python train.py --model="model that answers yes/no questions on an image's attributes" --train_examples=195000 --encoder_isotropic=false --encoder_norm="layernorm" --encoder_activation="swiglu" --encoder_drop_path=0.1 --encoder_kernel_size=7 --learning_rate=0.003 --eps=1e-08 --epochs=7.4 --weight_decay=0.05
Rows from block 5 of the image encoder of a small model that answers yes/no questions on an image's attributes, named by matrix and row number. Rows with one number within an expert belong to one neuron, the router's apart. Each number is 128 + 24 x the weight over its row's rms, rounded and kept within 0 to 255. All counts start at 0. Numbers have three digits each.
Before each expert's rows are labels from the 100 images, of 14976, where the router gives the expert most weight on average: "top examples" is what is common among them. Only what is clearly more common there than usual is listed. The data: photos of arthropod specimens (BIOSCAN-5M). In brackets: how many of the 100, against the usual share in percent.
# router: router (encoder.blocks.5.mlp.router.weight, 16x128, trained with AdamW), inputs 0-127
# gate: expert gate (encoder.blocks.5.mlp.gate, 16x128x128), inputs 0-127
# up: expert up (encoder.blocks.5.mlp.up, 16x128x128), inputs 0-127
# down: expert down (encoder.blocks.5.mlp.down, 16x128x128, transposed), outputs 0-127

# expert 3
top examples: order Lepidoptera (31 vs 7.3)
router.3:131128121115132111107135164179101085127108159137085137149124125129109142092137151178127093107143153101140153130141164079189093120101142159151127107120149167143103120132128130128094150148099077123176162110107139124080132132138175117129116130109180149136126132116114081121126097129161142096117149147117134142108152141162151150148155142143137148155131127120097083151113178100120116129117
gate.8:126164098110125097146137152156137122121093117178131108106108124119120143124138151139111061149119119118135087156063109137113126114101121131108192120158102126143074132129145148123109110149123154089155135130119112143085137126115123128099153138129148105136114143105133126144146138130125161149085145176132106145137181131160146128133201076143152132144156149160098128148098111109161114133104
up.8:133137089103131104151142125129149095116132147186096133089127115125103174151122165143121150131111161123123104167132112131154088117134166150131133170097147140146096106105070158124093139157136132106127181117108134087119139096113117096098110146119165122173154193086143116117129107139092161151121146139124157143110171129147125128137174135156097149129133124145125140142175113110111124132120
down.8:119122137095104120097136124084077122129133174071150177105133146115151106139112155120170111121165111128133106171123189134168144115105116125094162151129148169127160177130164162119128094115129143105078131154089148129136140142171110108113151123092122125137100123128104122127157110112132115173130133139092083118132106136155129114121140091104140113126105125095125114091108125124100165141139
gate.9:156119182121083126107115134114155121088144110120147126146150079103136130072139111143156123129127129186128087109168150129161107178106157090116103162133110098133076125163116138116112108158139149112147146133141089130134118161159115149128140135101106129135143120131150147113108136125144087103167091118128120109132133131131160163168118094160167135104188125104128095117123132081132118147129
up.9:108132099132161141147158119118091135139111115124101140157124153123119122183108130129118131125113119114121158159087089116079153084144088150108133118153169154125180141084128107173168139094115114120126089121141158136149133100111154108131124109181128081126109126138116096149137119125139145123114154135146147119116115123157096101069141175077090130136104125161129165144123127178125140109135
down.9:152140118100184123131121109148115136092137164134112148102091163122192135189112155113110114145132172121117116167114089132120169040120125137074112124123136107139114161134160099109118133166100137119152179142137106162147106091133116149107126158149125134103142158145143139155149120111105154111144139123118108095130140111140147121105111147127135139163116129140107120147151085115115088134149
gate.10:123128120093116164173118160142095129130151149099137112149123124089097100088122168119131091102141113158135126095131137181122145111169109099129108147119133139123165144182175123150174126139121132114107110110161141119145088117139110124139120123175103143148138141136180130181132122078145108116141105110167117140105102113098112128162104106113174131085162125107087127136117129085105137121122
up.10:122176153151130138137152122122065152135101102106151100135177138130118117100181130151149113124144126116096140106126150135110150073105148094151163113077119126142138147141116116121128115156073070151128132125123150112172103138115143128176133128110166089147103119132112122090160123146107156151177107125118106120092107131099128113120151101129121162114139160127142147142125141176087110110100
down.10:090135146097129110150102116138120120189181107135091106134111144110145112102134146101126148115082109108141130125157131159161167159127111138128150142146099148127103151138055135109126127135135186133150160119122109124150106138134150157124106127087081153154118141107140124092131087163137126110163094111129127100125147134161144168070131121115152121078111140107121111141122073117119120145109

# expert 14
top examples: order Diptera (65 vs 30.6)
router.14:121097108118177154148106155165160126156157090132105168134133133111105148108086198140139121112149133158169118112151125129162135141125154125165102100153147116106136122100106138094119109126125123091121146139190114100148086132149181130100105163164122161127134168146092150157131119150124117118139097117110118138138107135133073133173181145108152141125128160122134094107127134139136130113115
gate.0:193141103091148169107104140114132134100142138130143160139114104127123103143133115124094135116174125142124117138157143152095102112154156176114073117113101105141098110136090084104158125140119146138159083168124151133088154153123084113121132137115168130148116142122106156116131123109120127103106128160115130126182108141168161107134142100115159136113100141095117096159131087130111140192135
up.0:113119128105120137107165099141158129116146141140136101156112079107126117131148156109161124103084154103138104121092147096103130107144122208165158117140120165111110153125142142180135089095106120116085156143144136148121092125106177102154164106135162119131097136140139171121119159127130132152137125083154119136157169129097123110112153129098134075152143144141138109140099117110112131101087
down.0:126114102144144119087114162150098136130126100103105169150135153126142161079146122115086101183122111121139140106103079105137127114157135115139162084139142111076131100126178120100135147171082122160157141075137104148129113123133137126127103114127124143162150146160136145054129143144132156116135115114143115106103131148138128119137091150118115132136142164110142141110113147138093097078171
gate.1:102116079096130136116139155114111176157104139118125139163142143089113092111128115151120117122143130179163127135115089117120168088156139145098091104154154117117153119171138149114120079148120129128115182138104129157110102129153181110107095133127112099089136123155128162108104106101120137134127128136177116104124107168159182129176110136166104132126118134081106107152122123118129110142151
up.1:151152160166126125149091109123128098111157121129123134087121093149151186133141117105123147131124115103089160128122167154124113161117112118116143154110090155129082131100128111113132184130100141141143102139142150118159163139136074156140165111125140162175118139109116118137173144171139102098136141109113164121131131086120072090081126112113137108117157135181122165104141133111131147114115
down.1:121139159129104114154108125093123144182139132086120114140146128154126145185100110137140108126096116121149116076143091133101125158119139178095141133127117108106175152091085153146153161138134152139102103110147128104102123171082125130131117126150087119133123116109132135106158097164129134084117130129122107116145104129165135133154076152148143072097095114123123155116172151109099137123172
gate.2:070087101107162138122118095129158128170133120124084142133128147097098166136109144157164140154135131135136113137139104137150116153152121127184151135119146134133140099156169141107089139137134126105151175113152129107115076134123144098127091108119075133102177181134124171157102096098113141112102125138075142123138166168106121107138156145136129157125086146143125099105119105138140129138118
up.2:172159158135110104111133170100123111088121147132136099128110130157159095116159113116101150114123107091124144104081141146132150074146094120103135113100132153111111138131124119163157129128137117156110086155086125151143161123147098162159155147117191107119100090122130106113138165138140139157139124144150123137132122072141137143102071114127110059122153134126121154118097154121110133096161
down.2:104140120144108130110101138101131124126165112128084124101149121170088164148110132134129125082165117153185113094128098119121123131136159179137130148161136117160076162138112108154150120137168152132117127104135145124140110102131105142157142137136108111141149126147122147080120138168132150121152180107098082122108108177099103095141108133132122127127145083147157153086179094167142118113121

# expert 4
top examples: order Diptera (60 vs 30.6)
router.4:117110174133129140117130110115128105100152128132080125113144180122137115120103113130107155144141132103085113116128124142149120167129103133110106111102124135090168113127155131061144156086096111124146119138138084132160134122142101149130182131133132149145140160140127148102144049105137131114165177123123110126122133179133170118079129132137109126140138078096163079133110135100120109113101
gate.8:104145080092066138122130136096153120068134126140160137111118121133116131119128172135079142109147110122128124093148085142107103159078139115132118146072162176149115175131127139101094119090107097149161162126136097116118133141133122150118158120117097121110132126125152123133097140088147157132079139168128109152113118136117155125107122109114140148132113092106139095177118132120080111111148
up.8:107136103097080119124115141119149134069160129153155179098113124153114136111124141164079121114141090112134125088126090138110106166076119134120103128075146158154116176123106129139113129087129120158137158138145113097104121155128131138096176139090091105106131126133137115135087096100126142122096148189125129161125123137109141147111135112104156128139128100107133099176118144108092115099141
down.8:141111134120116098128104159105106157099177088125166127108119130143178088124099128126086134123102167134162101136066096122146133093134110117120143161142096156102143120125133187131131109085137146143100074102088149114181103136130183107129112147109141135127146125172138163118137104115139131091104110113119145145114096125136151151152160109147129173096141137142107134147125125137109147151138
gate.9:157092092128148110135102107147142128172183104081111098101145130146139113105118111146120127124138126183084134146123113131160107148143137119088150174094137136156131100129152122091105144111129101159152158120142060173145129125132153136085150154135122156126094147098117115149133145122123110137166143138146110115134125146143117141102126120147145115121186150093123175082162137174118125105115
up.9:148116085138157156126104143180181111125184178107127095109120115163107132164111140161150152112151102137119079123104138138122174109106132118106150151135140106143135079096114138130129171141191131126127127108140083160129172101136141146088130119102104140140086139147117148149115138137141116102152124167165110097121121111144112141080140131139128112118159096130133164134093125141115117091126
down.9:088131162125091129139125113132137114125165130148135067164137137140113146128100133155080124100098136141140145107134100120147125082117118107131095160087119099114116144137163153112068170130134113131115143079143151163150096137146143128105152120144102110105158100171101128115106109159112141126140126098112121132126187111151121135126143116141158191108143069138133115091108125136096103169134
gate.10:097140177148091148100109170116126166110132156147121136125121160106138138101153108145125109138128110120187149099147116138131138116132154136109081154096132158144143171107171101124163145124111183110144100069079130097118191097121099151113135108109143119114117126128123142133147123143099144119132145128093137160103154138129121089099139107154130119117112099085156121163108101078123109119117
up.10:110125193150083171086118164110132173105127156136113123129122147111138128089162122106131123134121146113170149087166121114118131093168147117126077121111119172110155140104155117118149123096107155094160127084080116118109182101125109142128142119118153135133140166143134162111145126119115149130139167103099126159127124157118125083098117109170113105117118101094155133158127125080131125127119
down.10:115060144134113115129101120109127184138105090152188155110147125133158094096111145132101146102102143137147117140091094111164130114134116106095121159112111150113137088123154147112106119127102145092096107071127129125158091100125143134142142096118153121105141170147155121148158142098155136110111094147122167093100130127129192149116138112128156165122168121139117155137115120148107121159146

# expert 13
top examples: order Coleoptera (43 vs 16.8)
router.13:161108120111135189145147136124146086096155134140137192131101106107109143089119149113113096098128152130138103113142097164109132091118122085157123108084103129143085126147150154103130124132133138105140155144085159104102165107145128138162095121151138124125128191136133146149146139134139124158132117106112173131131126135123079154168150152098163155092108151134150122115118095124120091166109
gate.0:121114122142105148116093122115158116116120153099102096120120088135097160115118126085121100120169142115155179113174104136157129161130102124129150156141152092093098141135177094138150136080120136149117137142126143077112099145153149119158146129096134128123156185160151145139132141130131164098135110150149106152133100119155098160100135085134148173110119101169175141112145164118113152113142
up.0:178124091119139134100102102124153133095130183114114124165138112156138108105130130094123076101160147134158150120135141130155131112103085134134143143176119104105117142180171094171143094075139138197129127143116110108115103121131155164158092118164138112139157169150102130127152095128138124120100130121113120143167107129176130140155143113117121155114135151130140141141120152139158142154165
down.0:115140091127122105086104109127163134123148144125107154135149121159133118096119078132106189182147101091118185099133122099116082169142166152149135128104113122180143182113095092146124125131137154103125108085145105143149153140156127135146102110137150099108112169145084107145127144121116122133112119126130111126123133138148158126122110158128122169094122150113164158119118178142133131152164
gate.1:166116151142098174146123128142175148089113124092101110145157178128154100128106145160145108140099139128146185137119166123175096126127129134135156114135141098120134143139109121130078103146166089137100147094103112093169133114158121111097115087099118141113136106123106116160152076134086127144163156117130109149088144102108098116135126125109127163110125105127092084161125115138160133144124
up.1:145124154164143119127122111171142119127181175157115134084125132126152141100155130097116100113140123106080145145125143147084157115108133108087111170104158132117147099077121117127098116120164129110150098142180098148125168105137148142122127115119158143137154112111122117151165111139108135149138151099157109108151132088088145159142138152172134132121147164152123181136114136069142149129169
down.1:126114130122129096133139090139133130151139133124142130132135161081127170129137131132128117141086155180133130130123129140141129102184135120148160148108118118110113155144135115122115130098113119098146156057129102175147075118121129099134123163148138143138137089135122165108114166114153143189158093135114100139109146120115087156096164128148145108125072176128089139163122083140104165157127
gate.2:084120147097117139123107174113094138181139128132154148137130154131136142104170148127157143143104110086159116164097118108126111119130107141178110123079133154129123104119104136118078112121094108119159101109125102080138118124149131090139140152148159188146107127138114137143182151123131115109186143112097182136099170148138128109136138141146127151108149125134097109095152096085134139111124
up.2:182116156116137128123155116187114119128132138103115116147120127139112115109160097137132102105182115085116106136137146157139096131153088128130171129133114120105150118133140122127147142107096148130097150135171116154161059112103123120099126166130082136132136146157132140147177165127142141110071131133141139109132140147153091137095123146115109136141152117079180122121124143194125129174143
down.2:100098119115111168120147136121109129127147127078090135136130123135176106152082126144119143141127151111124134084174093141165086078073129118145143127150104147129136153101106110115149175148130130148110133127133135113104148159164161089105159131098121148144127123122143113113127118109138138142109072148129199119146123156090152147108162111076156105120115110151112118138126160162147133124168