config = dict(
    encoder_patch_size=[4, 4],
    encoder_depths=[2, 5, 5],
    fusion='cross_attention',
    fusion_encoder_norm='layernorm',
    fusion_encoder_inner_norm=True,
    fusion_encoder_num_experts=8,
    fusion_encoder_positions='rope',
    eps=1e-08,
    precondition_frequency=50,
    max_precond_dim=1024,
    one_sided=True,
    adamw_weight_decay_other_params=0.05,
)
Rows from block 3 of the image encoder of a small model that answers yes/no questions on an image's attributes, named by matrix and row number. Rows with one number within an expert belong to one neuron, the router's apart. Each number is 200 + 40 x the weight over its row's rms, rounded and kept within 0 to 999. All counts start at 0. After the name is the row's rms in percent of the matrix's.
After each expert's rows are labels from the 100 images, of 14976, where the router gives the expert most weight on average: "colour at peak" is the nearest of a few named colours to the mean colour under the peak. Only what is clearly more common there than usual is listed. The data: photos of arthropod specimens (BIOSCAN-5M).
# router: router (encoder.blocks.3.mlp.router.weight, 16x128, trained with AdamW), inputs 43-85
# gate: expert gate (encoder.blocks.3.mlp.gate, 16x128x128), inputs 43-85
# up: expert up (encoder.blocks.3.mlp.up, 16x128x128), inputs 43-85
# down: expert down (encoder.blocks.3.mlp.down, 16x128x128, transposed), outputs 43-85

# expert 1
router.1,098,184,166,208,168,189,250,270,202,194,195,277,209,181,157,176,305,171,190,136,221,238,160,235,198,218,189,244,177,217,145,150,170,163,228,172,94,280,292,161,186,256,238,164
gate.0,107,205,112,163,178,205,144,178,111,274,194,173,228,227,263,148,251,192,217,199,156,278,181,129,212,216,187,158,168,190,251,214,205,165,244,196,214,209,156,206,167,189,217,292
up.0,102,145,260,229,211,203,211,218,250,212,150,199,200,129,121,226,148,195,175,209,205,184,175,226,191,190,226,236,183,215,136,184,179,248,195,135,202,158,206,222,217,230,155,122
down.0,106,150,251,200,179,236,202,235,243,165,217,249,248,229,194,180,217,246,137,255,158,241,196,158,230,233,218,197,206,243,280,240,249,194,209,225,96,164,245,193,229,170,249,169
gate.1,105,189,241,174,299,225,227,143,136,132,168,225,213,241,182,186,221,149,184,229,208,140,178,173,261,192,123,164,202,199,194,186,171,227,233,145,194,219,203,246,139,131,183,211
up.1,107,170,201,203,138,175,229,240,273,237,199,170,182,170,210,199,161,257,185,213,200,268,263,183,190,235,198,235,207,196,175,202,228,229,188,214,256,197,163,129,239,287,198,201
down.1,099,141,281,281,239,218,211,239,277,212,241,230,195,210,215,181,171,187,202,182,222,139,233,121,196,234,205,209,209,159,183,241,213,233,168,205,160,198,158,201,281,217,244,197
colour at peak: grey

# expert 6
router.6,113,286,227,214,188,156,235,212,249,224,207,188,225,253,142,183,244,140,164,191,212,231,250,189,157,217,162,216,273,294,92,181,208,244,151,139,163,268,158,274,145,161,211,127
gate.0,077,201,251,168,212,236,153,228,251,220,223,242,210,240,145,177,171,248,203,202,245,256,207,196,195,154,228,162,183,259,247,224,194,147,178,155,253,256,102,198,176,274,200,235
up.0,076,180,240,232,166,191,192,270,249,216,215,191,188,238,211,194,162,221,175,175,162,238,216,285,209,223,278,180,253,187,211,186,187,206,170,179,201,217,141,249,241,214,176,271
down.0,093,195,178,213,238,137,135,151,160,208,130,236,148,289,220,236,250,239,246,243,147,212,206,116,212,235,225,272,244,170,146,141,203,211,195,176,190,202,263,230,164,158,195,194
gate.1,099,264,240,201,146,255,221,216,206,208,182,185,268,136,177,242,234,183,196,159,200,242,156,197,116,188,188,150,222,231,187,179,213,240,186,197,198,214,289,233,230,216,188,198
up.1,105,138,156,210,183,126,153,258,238,163,188,189,187,243,225,153,190,166,191,279,171,170,179,227,283,212,158,192,175,181,245,212,174,217,236,263,144,220,165,151,171,162,216,227
down.1,107,256,226,164,207,152,173,198,243,226,188,201,238,124,218,170,217,188,137,243,237,173,210,238,214,180,217,222,263,218,141,221,188,251,179,209,240,155,210,158,189,228,193,237
colour at peak: grey

# expert 5
router.5,087,158,168,217,250,208,207,275,211,200,165,215,167,186,200,140,188,166,186,140,168,240,169,162,225,196,231,222,251,231,156,156,175,175,192,125,239,174,222,123,112,208,217,195
gate.0,084,145,224,173,220,208,233,171,119,166,238,187,202,153,173,256,241,199,276,240,213,191,152,166,192,268,208,201,197,209,195,227,256,231,217,182,177,233,159,283,195,267,246,155
up.0,084,180,215,221,172,241,137,206,237,222,215,210,285,287,175,200,191,239,111,211,247,179,188,201,157,246,214,204,215,158,199,211,99,200,237,203,237,235,273,184,173,243,237,204
down.0,089,201,155,186,141,179,253,201,124,229,225,173,217,198,130,191,203,215,193,221,225,165,194,179,210,227,184,149,197,250,213,145,167,244,199,238,192,192,139,243,144,180,141,225
gate.1,084,248,172,221,207,189,216,149,224,239,217,175,281,207,203,216,213,221,195,220,150,177,246,199,185,257,239,130,222,113,254,161,188,152,179,195,232,185,175,225,261,192,221,147
up.1,095,177,171,226,210,248,145,198,154,193,200,178,177,251,159,200,234,204,239,224,153,219,249,225,129,204,211,173,156,218,168,190,154,131,198,232,241,207,197,228,265,203,264,235
down.1,113,209,218,365,224,169,161,122,229,241,167,124,207,186,193,210,234,236,209,166,249,147,179,122,206,163,258,277,186,261,197,231,234,199,205,174,252,205,158,197,183,237,227,129
colour at peak: grey

# expert 11
router.11,098,160,141,242,242,158,149,156,110,183,232,248,206,210,197,222,201,273,190,223,169,190,185,201,153,219,154,206,198,217,167,176,157,248,175,191,172,206,222,207,158,163,295,248
gate.0,104,184,213,201,222,231,262,134,155,232,192,212,220,192,161,202,210,169,196,146,168,194,222,210,182,202,223,213,195,165,186,196,215,175,253,183,149,172,240,202,239,176,249,237
up.0,099,210,216,232,204,270,236,222,143,158,242,153,184,168,246,196,204,212,127,225,180,220,201,179,264,143,226,147,206,199,283,204,165,253,194,126,199,120,244,209,268,194,175,216
down.0,095,180,148,148,195,159,204,222,179,307,145,172,167,229,150,217,217,236,170,234,227,208,221,118,138,122,192,147,207,212,220,212,227,230,224,190,209,247,218,265,177,249,208,255
gate.1,090,197,138,185,186,149,178,164,293,174,204,233,166,179,223,260,203,206,205,226,208,191,240,176,149,217,220,185,198,225,209,220,187,68,315,210,219,223,187,197,203,168,214,241
up.1,094,128,230,177,134,219,264,190,214,194,167,153,195,172,199,173,263,160,205,193,221,160,263,191,158,228,221,158,155,172,212,245,233,195,313,146,127,183,165,224,184,212,176,223
down.1,102,185,252,247,233,186,137,167,165,259,174,178,284,200,251,205,268,277,204,215,226,250,185,109,182,289,192,178,208,262,198,91,210,152,212,194,200,224,232,228,159,217,219,168
colour at peak: grey

# expert 15
router.15,106,203,224,162,214,257,212,213,258,186,158,208,185,218,149,140,199,166,214,262,120,185,172,217,117,202,193,238,191,137,204,153,148,174,245,200,221,215,265,206,184,207,203,202
gate.0,085,153,133,211,238,137,187,164,191,93,207,177,196,204,213,216,199,146,204,226,263,154,250,233,215,230,149,130,237,195,181,253,239,218,193,141,162,159,150,248,217,263,156,145
up.0,095,192,227,176,162,232,153,190,146,187,161,252,211,157,177,144,267,162,191,229,157,199,204,148,159,202,206,193,202,243,203,232,188,204,251,205,257,207,158,228,190,281,285,179
down.0,093,118,135,157,189,207,132,140,181,210,163,209,132,186,182,200,180,225,216,155,213,181,181,124,118,170,220,193,250,209,267,193,249,184,175,240,208,184,282,261,192,213,149,98
gate.1,097,208,264,160,177,189,98,156,285,169,271,152,196,170,247,185,229,276,158,242,156,188,177,162,208,233,236,185,259,246,242,187,201,211,141,192,194,228,200,179,243,227,189,215
up.1,092,171,267,181,207,192,132,221,224,188,271,153,210,196,216,124,187,188,162,230,138,248,262,229,168,281,202,168,225,184,187,164,189,247,135,289,277,257,214,175,197,160,219,158
down.1,099,186,153,251,166,163,245,188,235,191,221,231,173,243,187,234,215,188,236,225,185,248,213,254,224,253,239,265,229,176,186,245,336,248,160,183,194,288,218,198,205,209,197,220
colour at peak: grey

# expert 4
router.4,098,143,186,212,218,176,214,181,204,183,153,185,239,215,184,261,195,224,169,222,180,265,239,196,195,155,155,106,250,241,143,173,226,191,202,157,249,239,190,216,252,212,218,163
gate.0,099,230,266,200,190,278,195,203,170,277,203,214,195,123,256,213,317,193,166,205,154,208,195,205,184,174,244,247,211,162,237,239,123,241,227,216,274,175,244,258,176,206,249,217
up.0,091,223,130,207,208,165,199,191,220,146,222,278,179,266,188,198,152,165,170,155,247,210,86,259,236,204,197,201,193,202,247,149,229,188,146,139,189,276,189,164,228,200,87,201
down.0,093,201,227,253,212,181,147,151,202,243,291,207,123,189,226,175,178,185,200,231,225,212,201,231,190,177,246,266,96,210,208,213,195,211,202,258,218,146,222,156,220,203,229,219
gate.1,115,146,267,146,200,254,226,132,151,177,168,160,134,114,191,156,169,152,174,202,116,214,191,209,176,204,156,196,212,176,230,265,204,160,217,257,255,271,206,156,260,198,241,223
up.1,108,210,234,133,264,184,165,121,206,115,227,159,267,156,256,249,240,167,205,240,158,255,186,215,178,254,153,173,256,189,202,105,168,132,168,171,164,224,225,234,160,198,208,169
down.1,092,228,215,177,239,206,213,216,208,182,239,152,186,212,186,142,232,162,276,223,172,167,134,150,174,205,196,197,206,196,203,250,250,193,252,237,191,154,249,191,272,216,188,182
colour at peak: brown; grey

# expert 10
router.10,096,223,168,165,207,186,161,224,280,178,207,186,201,140,184,212,215,271,132,218,243,165,189,215,228,176,195,261,180,167,155,223,137,225,276,129,158,207,195,243,177,172,172,196
gate.0,100,204,254,197,219,229,282,189,188,202,213,183,260,223,115,187,161,230,234,174,193,197,163,145,186,227,177,166,189,178,206,237,130,199,195,138,199,186,221,199,170,189,230,161
up.0,093,244,235,207,282,166,203,194,214,155,157,158,159,234,201,252,231,219,167,189,168,217,259,235,196,164,177,175,203,173,219,178,213,206,237,238,229,131,195,219,212,235,144,203
down.0,097,201,189,285,224,233,255,172,184,186,254,155,154,252,191,152,164,266,228,166,180,197,257,187,196,257,242,216,185,151,238,144,163,187,197,155,273,174,225,231,233,203,240,194
gate.1,094,167,222,249,153,219,253,176,163,227,178,251,161,176,191,161,206,185,184,248,194,225,175,218,189,279,205,253,259,168,167,198,171,265,195,249,256,218,209,254,177,254,205,106
up.1,084,207,168,159,243,206,97,242,220,225,159,157,202,199,168,299,179,122,162,224,194,220,146,151,196,227,185,150,202,254,218,212,180,123,228,186,184,199,209,226,97,185,185,171
down.1,090,186,170,175,210,279,238,202,149,157,201,165,223,188,225,200,160,223,204,222,145,240,257,181,341,191,240,211,205,160,186,198,228,205,220,152,209,260,190,135,152,180,227,202
colour at peak: grey

# expert 8
router.8,108,199,176,196,150,262,282,200,257,145,227,191,228,202,198,211,112,194,167,261,237,261,201,172,236,283,251,219,145,221,199,150,233,188,213,287,226,239,186,106,230,180,217,215
gate.0,085,272,225,233,130,161,204,226,250,244,210,194,223,227,192,298,155,153,218,199,115,187,201,197,149,202,239,199,184,268,188,185,232,290,127,242,189,223,184,240,192,235,233,223
up.0,080,188,224,285,217,252,149,120,171,228,246,281,191,137,197,227,203,188,244,231,268,238,146,234,197,210,203,169,243,183,186,161,167,180,209,199,221,227,258,179,225,229,217,220
down.0,088,342,221,216,259,132,244,182,130,124,170,245,268,260,138,165,233,155,170,210,207,158,241,208,220,177,242,146,216,192,197,205,196,215,204,149,250,179,191,172,216,190,262,243
gate.1,083,175,210,165,236,144,197,244,176,175,176,175,188,131,207,170,248,319,186,169,200,168,286,236,190,153,210,211,152,254,207,198,176,221,195,194,192,167,232,152,197,210,221,199
up.1,077,199,214,225,266,128,166,195,257,194,197,218,194,217,192,170,174,186,205,173,211,227,91,180,133,293,223,199,235,177,207,255,109,215,214,160,217,164,172,214,191,212,156,182
down.1,097,195,230,182,173,163,261,243,172,214,192,250,219,177,161,163,263,196,214,158,243,188,152,244,223,173,207,176,139,196,206,127,237,204,208,155,216,184,203,192,115,152,197,246
colour at peak: grey