python train.py --encoder_num_experts=16 --encoder_expert_mlp_ratio=1 --encoder_patch_size=[4, 4] --encoder_widths=[64, 128, 256] --fusion="cross_attention" --beta1=0.9 --max_precond_dim=1024
Rows from block 2 of the image encoder of a small model that answers yes/no questions on an image's attributes, named by matrix and row number. Rows with one number belong to one neuron. Each number is 500 + 50 x the weight over its row's rms, rounded and kept within 0 to 999. All counts start at 0. Numbers have three digits each. After the name is the row's rms in percent of the matrix's.
After each neuron's rows are labels from the 100 images, of 14976, where the neuron reaches its largest size: "colour at peak" is the nearest of a few named colours to the mean colour under the peak. Only what is clearly more common there than usual is listed. The data: photos of arthropod specimens (BIOSCAN-5M).
# gate: MLP gate (encoder.blocks.2.mlp.gate.weight, 384x128), inputs 0-127
# fc1: MLP up (encoder.blocks.2.mlp.fc1.weight, 384x128), inputs 0-127
# fc2: MLP down (encoder.blocks.2.mlp.fc2.weight, 128x384, transposed), outputs 0-127

gate.252 095:599513401544419432521496540460543508522556532520523448485561479477408431430524503528528510482551474550510536552480478469487560478493508478421406565506498489489429548490562392419434549465478391458504463493470499436578494504448513654570574516480522522484481496471486482443498535535520457453565574449479567581423490452554514475522471469561456523351475520435494419593477496502451473486425
fc1.252 101:522519499480484544445534523586516450532442500393542518568536460396541540506544476567357516444649563475513485509501528451509435514622431510586468480534441527557503468476499432518505424518555452502558479431470450544553524517536514546549482424440559501582516517405609602525505450542505454527456503504489572490463434499437542522529463494466482442472462490523506474516387509500606483496557
fc2.252 101:417484445534425519622479505542416542599527547474540487534443495518468508556475409400523513537529446515550496460551536571475507538458502462485487510559484435442458527487544476554559498405412560559508432566482532345497528428524361362466461495460551610468505422454509471531513494515490501515496522489558514486431430447557468491486546497473472567515534567554467502562451494509500492473432
colour at peak: pink

gate.7 093:514521538524494404373536550450477518542508465555598460516492448521458503557395510487482682508454598558561494460508446585479446523436503449434489456528484471564488478534471495499529523518356586462517423523487560478494444521440485592530522439433537472477503505532506492508505522522528481485538579447579459600526503545512515443562435460450489441565541511520518423457571470502499453557587
fc1.7 093:559430478528513565453590476469496442413590503458483472491544548543428508465574528556534520573541553455494530574511495496565536540503504602419489545473441465566420496501451423488474391500407475449518530442458546527513549458444458527527441499412378553572506481551558467499563603504523506474478586496592438457402596484499546484546403527511471569511537461449489423499483483478532461485485
fc2.7 089:439543463498507558355515436448497512571477561531479509460496518526540480497578535456541545549487476447575529526478523498531512390492456487471522517456479459493570482541438516509475496519532515549458481386487443496417458554508460437570542421465443366518413542495516502649595504566480472501430457522475593491551422532520562519533511586475494448541473508441504387555400518422504498554479
colour at peak: brown

gate.60 093:524415409560579470426533568585490521562583516512442490590485565497540376429566517516502481474462540541587602456477578455566506480482548583541498402545517483474476497551459591496565447532557511434586549475486528408428410473533457473450554477456491490472503454466591556455472506520546525444493513498568490456504475458488461462516509522573505554360503517494542521494434445508529499425470
fc1.60 096:494414413507530538425524444564499483589449571515529478476645454454557424487565525394445454532565487519528599486450532467539487523571546501505470578493546614432461470541536544551487440556582548479483417528514468497485417463574454503535471531567448428581527515448525553380483465521488496581558466525453590503477504491477463464526530483580602543463527511451520454465476458512482507464459
fc2.60 095:568483602471465529610489479534477533495505558599574509470467586491442513458436520465421483532488531496494466484446470510588496483519455492458506449493541389569492425452481530468453535474433487517562567507488545465563555603487513504494458569524432460447456605500497387328572527476515577530505529488414514399489542484492478529487560439586523483544483476470534517426534461527448402493517
colour at peak: grey

gate.323 093:516508447475480510573396432518501493562555472534528540471501493503468491520553494466492419524491487475416442487498402587489515472543519496402490573451417416612519474527461517480380496516503449455479528521509547508449449489510551489563577498451456607492491456430503554470469566529447564482533463416463448585572428550490545474549369485437552534577463484517477461567584508422458472437600
fc1.323 093:499485474551428548491402535526447478495448606424480484566474510473492440482438423514499523514538490533522552486588447438448604424467470515524526481574500496430608574481544486446494522561532575410537490547463428440529532470467506526454528433468514442437385582453555495499499417545470464490509504474510413527578454507493423486494630558418597563474600472477491519490453492438469474450496
fc2.323 098:535500497484565564540492395535470427439487492529560472522479433478470537486540443532519602399469528538578464555461502457518510577505566600611486478481461488510455551491538425533606493397446518421433528604574440530510493478494528442439503484549488524472500406448515465516456544493530435548472594463577565473557470476488442525502505534579502423490573512432566586482539496605545436513483
colour at peak: grey

gate.167 104:417443535418532506531588408517525446468574542475562433580456494482454536471382482520530476413524557469484472526499458495470399487518482524462507480426473451528488501436457556497520565494466440529443464526573415491514405521494450572542534548419486513474466518569531508560567404479514528502574516410423479478359566481545528582548486531488441478458509597603488469513500564573549484456523
fc1.167 102:576500497557490503510503486534622498410423451496383569465495526505469568556521455450410491420542482554547605505459544475503414528470521477560419462552386505452490500568467492409502570532624478482519455464410421500498451459521503522410505387499495527487556504461510450470531520528405520443506532499560477468500524521594480448442516511466422459388572512495514504561485504545526545511567
fc2.167 093:505486589537503534526515539425611471448460563411431428487420597540460505507444408567523482538441503472521557493500543535418581566460523496467513494518478521562493413460523475485461479502554408531565403509535468565545467524493526453522544487487467525514516483504475456549541470487438576476564469553464365575515380574448494440472460475534497508469548422421528518497552453457491516490655
colour at peak: pink

gate.154 090:552478461493459509498427602474452540558465450540492442474492518558534533402462464548486591502532505488551532493524525484591466505376494440457485521492512509588467430536413441459457476329440496505476525526438531512461506352516540566479514514435496626531435498412506445510464550510577520447484570562528501544445484555469455533489398507496449458475473575488519493608529458543508527491548
fc1.154 103:471528473592463528420494530472443412464538431575523512561529527562427441537506468534537571569473568568506548447482366512474605518483414511463503546558567499459500499488486550498515439525430438518509456478458484508489549567563465526452460512482534477496592434451424523473485513472509489498411520547554467445550486452479529408469412491467439439442561442539351472464573435550461559586471
fc2.154 104:443511512460470511409482381422516595490532519531412456506420448530527407485460469489525616525563445508461566567519412515495508493500463492496528516401525559404478505511480451543406490523490458535394572388491497513455397574520438468565569487514445565506451505517483454500583553500507478437489476535475441510529409466531510513534499513425467503419415465533529443530452574421549560517536
colour at peak: brown

gate.207 105:537488562531531489513499441476539435525417546650491527402481473531418509567544566473509453493508560425481436477627504507497501457536495527504464443587516510502564449485516484563539533484459556504508612497413555540383474590533375556491450533407472555445523479555484473497439407447504520407519517468532508495464522494502478444489443466429469495559572478523435435504496567499410451464450
fc1.207 103:522364529479494511479439535466438570481542536573461457561481465514477509424538564534527548475548469522568425592442494437572520542539455547492505551480534457489590559443495387491436524564526490580487410450521487442571463482397545569465522480529462471580563509537468442468503544551557516441494461506521558583502503426482533544456447451624425532586504529529526533590471466419518513425525
fc2.207 108:481513490426443592465525500453479467523471500515474523518438445558481575550562522558421558423468569448457505602465426491494576468523534519496398473546477486511415560421636535581482510555510482440404553506457476461494591474486490519515402544590492524465522553492480471519475544561536503504492527500509400481489580439400613486572503460498529481555535475505470487447508585553543372487521
colour at peak: brown; grey